config = dict(
    model='masked image model',
    dataset='stained colorectal tissue patches (NCT-CRC-HE-100K)',
    train_examples=45211,
    image_size=32,
    crop_scale_min=1,
    horizontal_flip=True,
    method='simmim',
    mask_ratio=0.6,
    loss='l1',
    arch='convnext',
    isotropic=False,
    norm='layernorm',
    activation='gelu',
    mlp_ratio=2,
    layer_scale_init=0.01,
    inner_norm=False,
    moe='top_k',
    num_experts=16,
    moe_every=2,
    expert_mlp_ratio=1,
    experts_per_token=1,
    shared_expert=False,
    patch_size=[2, 2],
    depths=[2, 4, 4],
    widths=[80, 160, 320],
    kernel_size=7,
    residual_init='none',
    optimizer='muon',
    muon_scale='match_rms_adamw',
    lr=0.0045,
    momentum=0.9,
    nesterov=True,
    orthogonalizer='newton_schulz_5',
    adamw_lr_other_params=0.0011,
    grad_clip=1.0,
    steps=16600,
    batch_size=256,
    epochs=94.0,
    lr_schedule='linear',
    final_lr_fraction=0,
    warmup_steps=1660,
    weight_decay=0.03,
    adamw_weight_decay_other_params=0.05,
)
Rows from expert 7 of block 5, named by matrix and row number. Rows with one number belong to one neuron. Each number is 128 + 24 x the weight over its row's rms, rounded and kept within 0 to 255. All counts start at 0. Numbers have three digits each. After the name is the row's rms in percent of the matrix's.
# up: expert up (model.blocks.5.mlp.up, 16x160x160), inputs 0-79
# down: expert down (model.blocks.5.mlp.down, 16x160x160, transposed), outputs 0-79
up.80 099:172122129112131107086154155165138138072146163157114116133121103125149121076111110154116085110136166150142162120132146109159083113163119139136110128118159163140122107160137130135090112132112147139160109120097102115102143136157081119154099129
up.81 096:122118164119130096116131135123147086134097110143117146138156149114122121120089196092146118129134113142147143126130119072143094147108116128138116131121156100099149114100130153133077161120100171123150086086145114192163141114086106086109105117
up.82 094:163167115075126133112143177101154165115144140144180114099175110128096114094148105123097156159152152157152114162116100124088128114130149155130165140124134119153129100147125126140119108101093108085107102117124185119094119113090102113118128184
up.83 093:119116141128140126126170087159080115079139122112144124109113131098146154135108159142092139109142104158155141114163155139126181129105133162112197111114145144125128154131135074102109122141109141092153152090131114116089169146127085105139150109
up.84 094:098136115176168137131134179126121077138087105115159106123137094125100114130164166151135086124120118117139101162122138148118109121134101124120148164167151137107153131097130138114112099146129128149129143160162111103156151127174093150169154113
up.85 099:135138167126139124123129130123129145134136114098126146121097159143154145139173132108111149126119104137189119118116141168144149087109106128107145119147124152111128144121156141106128111051122124140129111100185150121122138128116115110109112110
up.86 094:123116146109131158103117108103091115129171147107065124182144088155136132105120116106098157100125098148146139187146142131087121127176138090168127125156128155096116129149098113094145124108099123132110150134126135095137142141155095132103129123
up.87 093:119136142089111159145122137105123162122115109134156150088156123097067111161133155101088109125091129140172157142091175129089110143120137137133108130058125142145113153139110119140147121140089105120136115106127095135153109110122133164163182133
up.88 093:072088111158157167148108143133110114137124112158119163191071099112141135148145138130131102111144168107113116128132112109114109109130144119155129104108139144169109084133102123126087122113160143146144125105183123105112140100134094155137104123
up.89 107:140115155132101164106098108142125114091118108178107123079105108176118120154125148175153076183108112117107137123178127109139140151135141166094146108123126176106132120126124135125118161091123130099125118155133171126116148110163121098151144132
up.90 101:140122099091149154117141158145177151113109153140087092179141121141107159133106168165149075147117086135136114120154122121150107095097182118099135125151139092155100099150139121131094132157102103154107147140153118168141122148086086143111086127
up.91 094:147112158125095178118106142113125191140125131097108119136135089125119167141141117113097157143140164095160101125157119133130158131125103102119158113137149107134113169121118108163124108167164127116112121106112144131109130059129091114118101127
up.92 104:140087154117131118093161136122166173096114159079133132152105120122139069114108134137121104114110105182138113089146131145168120137119116149138099146144138155119099145156135134110152155113152116142118164086104125116139114111115173123096158138
up.93 096:102149140135105100127117148158115114136097139072098142104132157126180127118099107139166153153138156193114120097105120100093129161163130148109119123100144102129160147105125113103087106127142174125145132077091103102129122146133150149143138127
up.94 098:118088129187112151101087123106141108130136139135127137145131112130135118148173109125098122156163136121120167132150114082150098125137102081130172136160114109149154113137111127128161137111132111138142115153143133106123134144172113139120153154
up.95 092:123118151083105116139123151163131145117151137148089114160159138140106133151140099119093131140095096123143122132095143139122102117113116179165135129162143157089108155153099152127112106158115088154112093098127153121170141110140137150107131102
up.96 101:134090138111135109134108121080150059126150122106145109166154118149138062075136148103155127157056129133158108128135134114116133133127107115106156134113096141109123155124165162124124100116164153102131138127154142141153137140058094134121096153
up.97 103:158112114143145111136131119160078169115110123134137107116115106158113130145166126109125100126133088125106137095137152129104157129091183132168180120128136108137183084121130130078134112124114146117123122111146102139093102103185144097123132166
up.98 088:174176139111115157081112142101096139124092135160123131131135156092114099133134144171162112140083146109096165147129126116150177147135123108112105154123110162147108173114127122141154083114130128111157090131136134111206120175143084114130116146
up.99 101:127084107103086137099108176121110113115161094144175102117116164137113119098121146146138128130103108156115121109116142115113115121141140120064145148140129149109136109178132132131166095124142115113127151138202180158113160119105116098118137100
up.100 091:186115148106097148117123122133146118123156126129134168149110146143175130155126147166114125125102092137092118132130161078127123121111076143084086150128129132106099115148133093135145155119146183136163120081143068150134098079104077135156128093
up.101 115:153128156143128131135134124136133108114146134165129114141112151157107149165132124119124118160140142138131125123159116121074108117108144119125077115134119157091089140126135139097108123171133117174114153083112140141086102130128119132160162147
up.102 106:111114105101098099101101106145131113166121166162125142115165144141127112128135130138121155129149111169109078163136130105158131142110131110136110119127149153089147125136090101150109160090121113110128142140172111175148157111143097116119136065
up.103 108:100147106151116114130178109083136112096125175122082172146117129141145200127126107134114162114156135139160109173106151125143159130100088086179155123123143106121114127125100144153120147129144162083098148106126105153139136134172101116150138161
up.104 091:091196107127112094133147129153115136120096137119127153126144119087105134127134165155134128155173161143190158115107135139119092125081135097137129113111157129115147091143105105115152155139134095113141093133108128171173165133147111151140141156
up.105 103:122192113151146125112198154127140120070111149128127100131133150116112142098124155134085086155109112119100149122128120163140165166127166110139146120143147132126155132152145096121138108127103121115148112069087155136120059147158088109120133129
up.106 107:097115127082118129084158111073112145172153127147167107121145110135151140113142122121155131127109084108137129160104096126146154142143087111149120124117129126091128191154092131094105131109149093107139151150163049088137106121085125136126102144
up.107 091:126138170139135129141133096154120127099132135106100121151106123113107135133112125135123097111103151094095103160130151133135126132150140138130142076129106097098129133150132112147118098183105072089112089130093107167102082123166134101113146098
up.108 107:139152124128145117129124135135127161115143154099169120117149147108119181133131099086132130141137121125151131126149171132096153132093168089160101099123146108115151143113100124116132145130143136133125125106150130113106127157113101129147116137
up.109 099:167146172088141144125130122124163124171128180097129112158096124133178148129124120119159159123092108072167072115124093141091135156088148167123101103142142117120146164143088132091123118101170132122061122138131112125137134156099109163141094112
up.110 100:102127148129137171107158085119121095143090149079147086103139132096161124133133164104108110098143119124134138147095109146122127155119105171133132138105122137106140147133127115141147148087089158112074145122146125139164137118149161119092106108
up.111 102:152115143113107143151129141128101159144145145161100131147096148061087146170130119141147165118156118108109122114153112144093137151162132153145123134131083148161135076095138112081118144086161116135129093121156106116109143117134100123122142126
up.112 108:121089167102152172146129115128120096057140120072122108124170102084126184153148096138100149116170094085163130123138121148127114114108151146127132127102129117167145131103168127117137147145139100100143147129140142117142167125142111126142095132
up.113 109:198147113111156121117113129145166155126126143102174142138172082100165085130112115139087117104100152160089160115128096127153119110119145124113197076124132131134144134108116104117094124136095113127122148127128115136083119149119114139136155133
up.114 097:134118132114141101129116164143110137121173098117117124130104097127138155105137137130167103117098104102103126123082110126095137165103134137110128146172123153101153183125143113084127127137140134082116124165119176117153130078095100107161142141
up.115 107:151154111074094140120151095128146145112168134144169113118087115089105119129137143116139103118070135135138123122145150096112136172118129107166090107123133143111092165062167132135087156150108108096099170169120162119121154092146106156136133129
up.116 103:115112113152122175171165137168127122095112094127118109116154157085158157104136124120087120133130120093131161131091132124092139106121136140127164125100115129167134141107117156136121094127127113138129162150137149180132119159107123144143099095
up.117 106:099100130128188107113154140141169127100099148112120108120163149145120150159112142122130106179153120114142091131105095119196133135160160096164145123118157054099066131132123132123124143147137121180082148157142151144134129105158111123151145100
up.118 111:121135118121100126101085165129162110132129097150061132129132107133137102119136109121147097130134138094071126086145145156146125163122151104092119120136183137116105125121158108162144146148132117145112161125146088080131160118117168112128125147
up.119 109:077165105147128109137180141119168075187119145099097105114153108135112161135080162144146111133132093126122106121159151106110104104089118124164104108127155121105151141150141138136140123179119107159112151147146110154114093154161140103137155173
up.120 097:104115130138151136176137180108141103124114148164132147140152108136082162136131153087153119186135133116110137098144089138120165096156137121152121153117146122147116167108153141156112095125090085122112091102127123126114108130086063086118124110
up.121 099:115149067145073161132116123133132123143148160105149103130118120129120150058137173139151145143154131142073177130111112141125082120152125113140159090095151160107137127090126096123136085163125148119164158104104109149178132162120079121142132113
up.122 108:123148083121089107147113116127139109132144135166134092106119133121140175131134106157160161107136135181134124098110122113159121133111147116133094144149153140143167109128119171089168085101153153145115152122114092087105163134138141113136161107
up.123 101:117102112101151124168136138157127153109120111114108157122116117128136129158109152103167137126137113146104126103147147101125106147122105117113103132124133102147120130134110123111141125177101125118141110124180135151148130155132113110139126158
up.124 106:111145135164170146124160127165131162147148146132148072155133127092129132134152129117169179128129115116131127114107147137155142057117145143095171116121121108132135081140164106121117161117151120098142102145088098102089128138140127145138150108
up.125 098:158116146157123142135109170090136135126119099142128099123113147132115115143139155108086144152121116083105104130100129125124099155105134129124120128162105104105162126102140114182119103133130135125106148128173076183138130148090092113136158130
up.126 111:159134127061138108125109109102112141132088120107147150136149117117130138125129135131106136127094170111114129111132062163183087148118150102124098158134154109117151134137130157129133114171117138129132119169137169146103157115128179130143127130
up.127 093:171100140125127129115134158158136135109113144110114116084091123131132185125119139149089122163099120133080113122160124130158146148111131129163106128157145115101139101089171138158126094120143068141175141106120101108136144106166153132126095137
up.128 104:076117137117137098138095120130139181172088112113131087145126090127130097142130114123086127134128130146090131094136149121142156160119111120149133137138153114153145122128131110108121066083132117137067154136129136145156127122119146189094137062
up.129 098:125116161171108107146121094100116119109159112134099117125133106126098104150135103094144147128193137138135120127108150107120126126125114112104111153101106114179150139142137102121141124100118137168125143129116141139072131163133178103126180141
up.130 096:131143148139147097157102121110130137145118094134128115170109129129159126141164103118076197105140130144104109138140180105141110130124152112166108126099099142137111123118144155106119116152131123126091140088160161087149132125118108092123099119
up.131 090:109112118160113082153168136088145123060138133156101136106154116168142148142160142104117140120165108142167132122095133111096128118118134174136154159155115136174087088172130121102162142117127092132151151133153096125155088149122107124095134121
up.132 099:143167109099135171122096100119126141142102158136151152133098091148125146123153087097090183146126174128078088154108134121147122108130077142126134157143136112127161148132164120091140151115129141151101133106115141112121141126123130141151168134
up.133 095:160118102133118131121146126133113107128108142121126116111117139128067165160145161124129091159127177156192147144127138128130156152168111166147162137111150121139103173122113148156151128126132172156121115089103098128117120119140108118133071095
up.134 098:146162108119144139134132162101073114115184120130163143149162143109091101119069143112127140141104074118133125086117194160134094096149154149100148110106111118123159128143135103142177101169128135134097141114132125118123131107110133152102135142
up.135 098:128167084112162107159143178074141101128159142109109149122177117135123154134112130092086169142144112140100182123088154169112138171096137086105149126108145130124155150145147122127113120078135120119138159177136109174117109111164108155111114137
up.136 098:139110115129105119104125135139106143102132126165119121100131109121149109165116136114129101159150134106151139109135144131105102133145127083111146100158159111111114084130127127110150155158139118118116089157116158135068103105151096150093111148
up.137 104:148125124092126101114142111102095086101098136058163159079097105108169151138050147152090125129158141142138155157119170128150134140162087112122174146124152138129125096139111140143127123116144139130163115141174137123160119109144126120176113127
up.138 101:142155095151137117149194138116067104172110152076139126074155136100139153136100130089142114127142112122161128157127131071110076162129125163132130211140157170126126144139140124121146155133090095153136115109138135100193152120129115101155142146
up.139 098:111166122151136125133157107112117090127175102092111160110164115118121105119147136146103152149095146121107133144137087114137097135136122144118098141141147184136075110144130138133132086105099161121120165162139162145104115117112089103151171094
up.140 107:128112105068155137124144167094135142192175158121172141110141103160132150119160127116162120129072146147135110170149099088142101101138133177133127115152121159140104090153118153142123110154093136151116131111116166111104121123126137131121092138
up.141 096:129131093170148120150145083139162092166155128137140140129102134124148128185153104144121131144110107149104139143069158120148147099092098144147152127128107131156124111114180132123165098161114125089123154115104144132108139123131113115130177090
up.142 100:145084112132140132143127121130119066155121184105118110134128130149129116121119149162166082117073102127151158144160154119117076162132140116131130144094127141153139148137114143075123091136111112139137165134091137154142108137139138123157110132
up.143 110:050141113115163122144115114132101170126131124123129141135161137115133128160099160134130153119161135131119127114143105098139178142104133180113135123123153141125132140130133112128216171137129069137120083174087138141125125150176100133095118089
up.144 099:113104157159122122154113087120130128127141101111101130140159153116129111133117163139140133119120128108142147107172126145159139102109115143110132115112087163087104094118110130060105166143106134143130129144166150160132124160101126123150140133
up.145 106:139142141067130143118108164134060137147141138139133117079130138123126128115141139186133120136153112176179134111169119102145107145121171142173138170113114153131108141143107139066128111133104146133131080172130111090139150105133061109113138152
up.146 100:158144136090120141126145122128115153117132127139150116114117135105107112095096087124131127119151156109116127145124131135131141148150104104131108124163165154118148123144082148138109118133161170144148108161163127083103126064125106129104104123
up.147 107:092111144145113164147134135102158116126126097156106110123145141137111116124173123123093126141123175131130113152175120150175135149082113125088137171088125144117117160104110158125152110077160129152117070165145109092122101095136136132143133103
up.148 103:146084132137138118127148105108098098139132137119148108120168164141139105110132135122088113150088155144103122106150140090164182125118130123133038081127144077125163110165132121160152111148086137122139115092119155172117139131119133151141093143
up.149 099:142148117104103163183100114150102162179161111132130146134126114127097119138120143137151108124138175151120097129112084106130115146119147129117130143143146152127174141147163175139088146106153102097098111127161114166123132131128109122136127151
up.150 095:151167151091181144107143130095134152128114111153121107123166167100134125122139130182170135108138119092099142172133127110136122119115110127106150150122157158153098095083092143130172144150115134166151098123120145150097137145182078144093131101
up.151 109:158106167162091152103105147117108128148139151132095135131182095138109150159108152116112125165135134128092143123148139137119151143150142101120162132072127108174146127117106097125165135110109105116115138129121080107115071161127123091107186116
up.152 110:078130157123157143116127172131102123101113107150110149104112147111111102108120122152105130137127155104120106147145092123124120103127095163122093105088127155172143136126106100136099133109145106168137116124151118119102128125148099124118121142
up.153 098:119115141146126133106150140144102114109106162122116124158118139100119124150082133120139138143125133145089128131134133143100115131094115103139094176125159151138133142145136148139163099115150222134140098178124129140163108156122086127124127110
up.154 103:121167167152096135149108142140124180156121114122127110134135148142110120103131104138115155124121091097084163133103177128179118108129143169165161153092146141143131132140077142114093164158119103141146133131112168074128087130148083112152115072
up.155 100:132125139144095151137140120140151154115139096094090124124141134137127123171149169129153127097089135120132082158116157120127112110154145170069112116175135134143169129148194093109130121108131108125088135122079119135091151086110131141124123157
up.156 101:147143109117111139126141154157148136096138127152135117144165127080128107157095104153084134121141152153100129147137159126116116141151098131113112075102101128131133157116158130153155137126140165101108101135169117150119130096121124103109104093
up.157 105:156133091132128120135104153193133159143140126112083137119135133125093136180179129080145090199102105095102104138128077147160095133072140111112120106141132130153145129111133128128113144120142105138116165146092133130074135134127125095094120124
down.80 106:140152119100090101157081123143114133119155125141146144166074080128100125125103096110126154110080143132174122099112107161135137098123130142140117134139151123109132153161139146095100144126128137116168125143118096119145106131156125082120111110
down.81 105:111118170164107103096101124099127140152161089119149165151122141069127117100129089175115133109163105133119140102156147135120116126171109119178170141081149123145120140155143107115158131157075149161135135158102150139152118147175135160130119111
down.82 098:121169131100129168130127143095113104142132105138144078110116145150121150093119104143126098115129132162118115124143119140125107129149083136134118090136112164129192092061177167115115067107113117142140159103135155122127136121095144161075122136
down.83 096:092098129108128145086127102160114128096121123141190109112093099136127151120111100111142115105140101134114183188139164172096106106134124137124127164135157141176143095065121122122111126120118133081121131074130140162173110124162108151121139123
down.84 091:149108143135102169108143120131123144119141168132132121096123071141142130154170108127133145159180124160116144134109149142127068135141109119127165121110122110137143163113125101171149107131153130101143074099078112133113144092144131123137190086
down.85 097:115145135151104097175139115144144117126143112148134175096109163131100164087132119076126098115157090130083150138130126129124128087156073127118143141133126096125173132126122108123129118138107147131128121158148083119154133137099094112184186181
down.86 099:108142132116157134141115110139134117141117137121148114111124134143133159143110139108071064147132098110143120140130104074115086133136095133135185105095094135123160126169079138102122147153092112142109071156124116098135129093066147112116119113
down.87 098:124171128100114101123180105120149140103103099168165101160118124110109149132175132139128146079153129113103188112107163147140125136162150151136106121157145136133102115136120125097141156119152176166150094042135133148126133135121109146099121131
down.88 096:139126156163151089127113143167132140113131127111096080110048153127139133140137128153101142088097123143141108155139088141094099116137142093145141134108109154127125154145153128161120155118117106143118141137112109092114124125107190099112152152
down.89 106:140120107072136151155127127165057161201101093109099092159110111117104136121109119118174167114107130125111129145143118144108104171131140100112112127125110129142163161106098121143109109114130144112149124131141114086113125176133158106127143079
down.90 096:095108113134109105104125128120109136153121136123119141140132119110100111154126126110132164150099123119129106088128156126126110121154099131109146113128131112181071153157156118120150142127098105139171138121117143096162110151131120128104145121
down.91 097:136096171136149166143144108121141118089139153110122134140110154154108129111135135097113107102109122115162137142124145111140155102107122110144173145119119111065150168133135165143118159108099147074092132109144150144102123112138141140116150156
down.92 100:150168086137124144123134142124121145149088144137121149118144121139125143123125145100132154143079131135166099128123130130139180090075114108159124168135147093140093166105103144153127098118134170157082133177136140104161091123161144146125093138
down.93 086:089168091129132097127119120036141123163101125125154126095109124105105111111113145148185100091149163129101163113103122127125129148146130104124128109140128104143118137159126106117169124140105178130119128135104113146136133135131105149101117156
down.94 100:171128145098104135090146151141120116190098134107104072122129114155139157160148132137102142137124125095135143144149123120115135147130136158123126127133188107158094139162141128101084136163193169133105143079107147110107155118111153147128162141
down.95 095:116125150152145147130113085110112081121131110140145144135114112117120148135116082104117104140148102141091145093129120162128113104155113106151145111158107147110105139134097115085167133123097155124155111154139120109161110107130137115171135136
down.96 100:135155115140121104135197104145119090162093132129141107135123121121062164125131091096107139122140137162071124172124082119129097097108126126113124161097128069165115116106153136114121103120141138117141118092118139124154157122159153137124109115
down.97 099:138132110137098124138181147178157112145148094120169152136102132118111129112129133128113121125149169130125167119154139110089144148134133084144085142137079130127112122100127169119130158145133104057148083134130125157150149159152153097129103110
down.98 091:141134142073137115116142157087165115173112155127142143138154141123121124124155093115099158105115132120107146091167137137091137180139159092149111139151117112114147107141127138111106066113126117129124165120146136103151163129081169111153130098
down.99 107:103107107133123190139139135102153144099118100102102147149149119138137131092142103071125148155132142112128142134135145160135171157129133181126121125155172103164155127128146094087167132117132111165184162120106110080137143111173127169140134104
down.100 101:077145143134151090108106173115104130116114120131113120095103093120068128108154144134105178110161098165130138112118150161150090138144121132106131118156116162049124122112118093157153124117118147115154125143137130135166114104154145182109116111
down.101 109:117111098138092143138088118115155100129133166141127099179132147133103117139141092154149121129084131118110121111149114121143092177143140119144116143159156170107131108106161106106127125111120115170133105141227112085140096107157128137117125115
down.102 104:177087120101126123129071147167156120112108085144121109129108126126143126129130153144115137122149108128091128135123155157108175126104107102110146111125150129108110124175150094190125166143121134101121137118111114125183127126147086157105153086
down.103 103:159106144110107137130146149124111123073138137127168159087097140158162092173122137118111135122135090129132119153137115114086143126158115150144094101128144143104134110100180133152111144118113069144146141148143131142120124165099112122119122159
down.104 094:145120106114094103113162151146136151142129124130137117137152119124133129101143135149133155146146141138148120171113145101115165101110184125110133069122140113158101162117102139119160155129154185092133130117129118132144149131117119142129099119
down.105 101:130157130106128139096168153146100102146148123117139093079133115081126138132105061173123122144126136147126204109143149149103134145147125127158119128139143138111124117144143161142187108104129175105154101126107115145080132144126121149125148145
down.106 103:119150140124106120101147132120133131123085162149111123144139140164111147093129165148140139146142105121169117146116120126144168079146068143107169136093134132102124136119150118124079165152095139144118112117133147131088178100121099122163118093
down.107 093:140114099139107124149136067132131137133126172141091128138119132120098105137153180126139148097120151127159156148112130169157141125185089153112102119115147123100123110140073151070095150131134144078106133093095100124145140137114138154161118135
down.108 102:132164100083110115119105128115093127121142108134133131091116117141102107133155133130106102161155088134155116118110149145107147121110149141138097160081086100120112140126109111168121117170090137124115109119124161156138117092125153092139155149
down.109 096:122146109162096126121116150157069184130108160136123118111111143141134126166125177131111121121144099118096150109107101145080086132101130144104144127090123116103112114143108165143096128160114179136143141142120131134178138141097134122099159098
down.110 096:117106140135142097118148155150127137137114094129092161106126110078082151128075123129136065114164130121117124145141118105145137126137095149132163154142136144144148111101069147101122129137105168151102146157093166131118156164089118141162115106
down.111 111:132126133107181157130112112140151130127121137144154123128124100114125125093065150135112134125127143108162138089079158106162139149111153122095106153140101093118130149113174141138124112110085151172087113087092128146154155089131101126087121182
down.112 106:119143114134150152117065144138125115099105130142132108118096106105135146100090161108116124114134123103142153135124143163104135136176117128131136139104121161132050084128113126131157112122135089152139164137129165126104129135146087111127123115
down.113 113:132151179162145149127165105105159130126112102134132143137124147145153141167128137114116122119156156159102143118108127160168132149123161153118129091124118083097159162115138155119125081121143121147140110126095133122083122149105154120167110147
down.114 097:116132111105124125103186112128092161153123126103170146187114102137150096130122152083108098133134162134120111131109118105128102153119117167120181142116134202124142141155126122139166108134142097177157111122108085106140116141152143092110066089
down.115 103:122122101131092162130165181118159107075087149129127150121126123132124122143137146105138147139084171114120142171151132164141150149116136084160088131117128097092183148107139136116142141159153133125146131111113109133130146163156133174150096101
down.116 099:126099182112149144127142120168150156141200107132131092127158161083127150130166107142147117079152117154152109137150128134105135148138128127131113109130068123165157070108124157098142141126133158083162135115133118122076131098093124126128117154
down.117 110:140064122159125100102117108139138136113149157119191141119114100149147153165150158130113128088094087136150137157109130094118080103107080127120124156181181151103138156112126122136151130103114090094099173123144153131107113146146115133121130102
down.118 099:201066147121121146131098105157108097117123134136132200155128145170171112144135123096096150100119163085117107092146089143124124167116095131161115131129105138115177113126150128154131120119121140143121107121127150076132119150118107093159144098
down.119 100:122165137129139134143062142121149097136185151143108121126119151117168114141145145109135122150132116104166137125128099121095136146107077140119128126133173107083066137125140148153192153155164098119099115119107172135160092130111120153112151138
down.120 094:119077137120131116145142087099120075174152128110126172108116106123104136115152102075145122137110173148138114119144138112101101105139110128170146110131137144126123148112113126133135163152083150139140093129138114150121132139180130109105143143
down.121 098:100130108150141126114109120118133155143112128095080094150114203127133103142138141151154086134132131110131108136127130146092103127113163161090124100144092118172115136172130187124119116067108122099130123160103145174117129102131118095137118164
down.122 102:099110115125154113120109135123106100095200089121134083169172125108154112155136073121144115148107119129141152112136122090100181114145143150138122125129123155109116122147118115130104185098117091126127127123141103158135146114156105101157148120
down.123 095:126144158118127131133127112133125126142162089141148108114158129110154118131140141142167123132172137161146104084117097121156102135125157099133129125143116110128104168148142077116150159139135129076101154091154137104149101146143110112089150121
down.124 096:072122133105114166136173154136158143117106135117115117112099132143119119137159091119127167105158171124197180117080118133090154088135124140111157173127141107157143107141107148130129126148103117127127093113129124148138136119168112119142142116
down.125 104:126135130101136103112100150169135113143143174123104123096127118139118100134137118177117159142119114156129155108138189157164132135175133106135087096153153172154056127091172145136156136112128156151143113094128131127093105092134077137136153146
down.126 112:107122114151175118158120131118148172106161146117177118097155144169146156129169156133141121142134157063093078063131104130140097152134143135096120141145110136144156132099124089126116149107141125137117132146135140159099121093121112131134167096
down.127 097:128150140122115139141104132144146151128153145127154167078115113159167145166124154111103162122169149130158152092126124170121112151113148144107154125122157138138140123101122111128120145127116093098145111137122098157127072103125138115137089168
down.128 096:101141099141096090137148127143119161118100162105121112061106129127180128150144087138128085101113168135124127108123123077119157112095165135147172119120149132109169128131129097130124118124108102138096092105184158153158121157140143146134150116
down.129 102:128116080087100139094104181084119171091135106113156074154114138092137131124153108168106097119085120112159159123152081079151117136132120142131125109154135163125115128148120130110125145116134102160092133103146153112089140134114109110107130151
down.130 096:123136139123143154139129088116099159115139113143141116089078144141145116129138055103119135131098132177111158165164120148087141089133126129109101133123114131107072158099107110143116154121150132151151132125131108147132121128126160152099116139
down.131 098:091155094128157124105121135116110125126117144111140144125179107089139118152125115115162113108152118175090125094166152116121125105175128148138104100119087198183104156123125100142139106127148118183124156132083142152101145154128124135134153128
down.132 101:129136130128132101146091130080202134147075187110130088123125086143145121117112155083116129143146130137121102115127117091170127116147151101167112071135129146137128130124108151108157125122149107145095144112150117139141113134120105137147104122
down.133 094:085156138128141093160135096124114108140113132118152162113116153113115150109106088159145116149081113125105149156141132090167151178103130126172118127141121143094123176082069108111120111103130127120130154146135105158097166177124121131116118142
down.134 091:085123123140141157094096132139139164151124172136118123173090091135171133109129155127124083153147163190070125110098147113124127127100134130100157129118137136141168171094130090136141130109123146108152184083122115138135123157109105185112104131
down.135 088:162121119078131107136161150105148152147118145121083133139153130117125110139117126074128092134130129130097133130109099148125152149060128119142143079112165124138129138114140115186132150123140152140122187116170140117114144144073160110118174154
down.136 101:166169160145097113133091096150116126120133156142183140120112106127174130126098138118139109145145134099166078118163170171143132140124126148089136103134139118115128124132150122083092147106112137121194093120097120138097160109173149121147108129
down.137 097:112112164161144147078110073117128154158103159154134136098135131119131141136141163088172129097155138115129117132121139087138101140139110140182189127095112153135158120117126169126135137129099098141149118129167144120127141170071101136113132117
down.138 104:123106100122137143151097112086159131124105133151132115146162104123157115107147127131139149126163135139139117085090124134165083120133103132144081121125138171183138127145091166139140124147123138149120106153124099186150137113130079106155131192
down.139 095:137088088125155147136125149076098126127181168149156073137122122096128082156130097089109113144114135145113136119146102133141119146089085114157129150133129124137137090145110130124085142118114129134111134132160114148144103124147142143192148135
down.140 095:158128096135146136122129149096118157170088151141127142138136184149156144122121133082131164145133146104114099090136141132156168139135132128158148110151143118119163076087097143117134147082131134158121133108113149152127088110127152131114156154
down.141 093:132087101141094197157148128098166121155174142122109138176093144095144113134138152145153141129125133157118145148095103113083130111105142133107117131174129084112123106102127123115110141141120135127094121089139116082117108128158127107172119152
down.142 102:152153137149129111136094081117140145165139190148155101183100109129123102122136135137138122126180133136155157099101125124133085120098157105121126160155124086118094114138123126125141087119116103092106085136137112147142161095124105164117111123
down.143 103:139086135082141158094100097149141141148095141123094109172087125139127148141110110152159148145147179121110191151076123087091087115091145150132149168071089120165107170097117091145132115136097149100132103124183138094115145170170105148156144107
down.144 102:134105102154111093116116131120101156114096103098087124163113112129090132124148146128098114120120136156133109124122139154106087098115088165109088136170180122152140121149141111136113078152107109133129126150153112155113088108153148110162122110
down.145 103:141143110132120106131122142144135088130150091156120128127101130135151150097165105137078128153155141127123092095113143180101135121111117111132137167101093161144111104119129143127045148141137139133161120122104098132128147117112135096125130128
down.146 102:143157159143103098097155155099119134121156082123159163103102155094132084120131144141122161123145167133162102103119099130090159124171128130128147148111096141169148103155127131085098121126141159092131133120103130156125121133115125138185148108
down.147 109:186075108115097127137108128157163120132107148143108131107126128135141144124083096122128157114134143065118123120110130184151146160121150114140049160058121128141107130137134121123141108139130105131097150173137112133113110127122093110111138107
down.148 105:134140132125129139125143111142147119137098064158179115151131104109087147114133141193121132091145121117091168151140085161130115132115128108119154146113127097129111147171117139153123138162078121087126151073165160138079136168157135099154162109
down.149 098:162115166118116126133139143148141124088163144129128164136174160129152147089093125130142107126133131154120148162107133111090145094160169133106098124095194122092177124105143132114143126161180143092118126173162100131081142095112127146121122096
down.150 101:116172118145143097121116158177095102189168094133111113137124063136104165149115119108150147142127094133140118159102153112125087149135141140126093145103158135131096121137118117103160120136130166086077124138103103142130131126123080149119152129
down.151 096:086114147125117161102136114105139121118109130152104148109177155140149117133156122131112162104101125146131152141158090179093133141158098103132164088141169189118093099136138126132134141146130128140057126090143124117079121159118100142124133162
down.152 116:120147136092115103167144130190148120143112154127122149092143142109108131068098140161102131074150143151156164145150132130130121065160153127108100157139123168152092125141129137147144140097117109117132129125052129115135142155133095128135152115
down.153 098:140160164123143130113084141111107111125151140162133101149110098111121139116169099116116133143106125128071099056122083132155120143142126151148124171137104133110108117149083144121123141142137110146107140124098109119143157146112119137114157160
down.154 103:118169111103149131116120117098115091130137123138102129152148087118130143138126085098118112113078165127157104114126105123133113156159118142118107111134112169121114107148150145142151124165064132110117152145173142150108107145114162137152133181
down.155 104:173186095153099121118161097132144149142125125136108136127168119106153125100086147155104114117118133113145140104155110114098107108119127119097125130094143169128157177128126116153118116099122102093171112113120112092147110044115151120135147101
down.156 103:157107134150118141103075106112164107102135129143124101095109094135152139136129164081132107082090151125124165104110150140149153117094112147130147137093139115154132138101120080125114147151138118087214155135128133167120189114162129183103118102
down.157 096:146143140144169110123145113121130177124139136090142125111171161135135143084143110125135112126089088109150161132130106136117104153129137129078140119130132138099173103132126140082105113122101118114155134122090148105114112109150117106143127143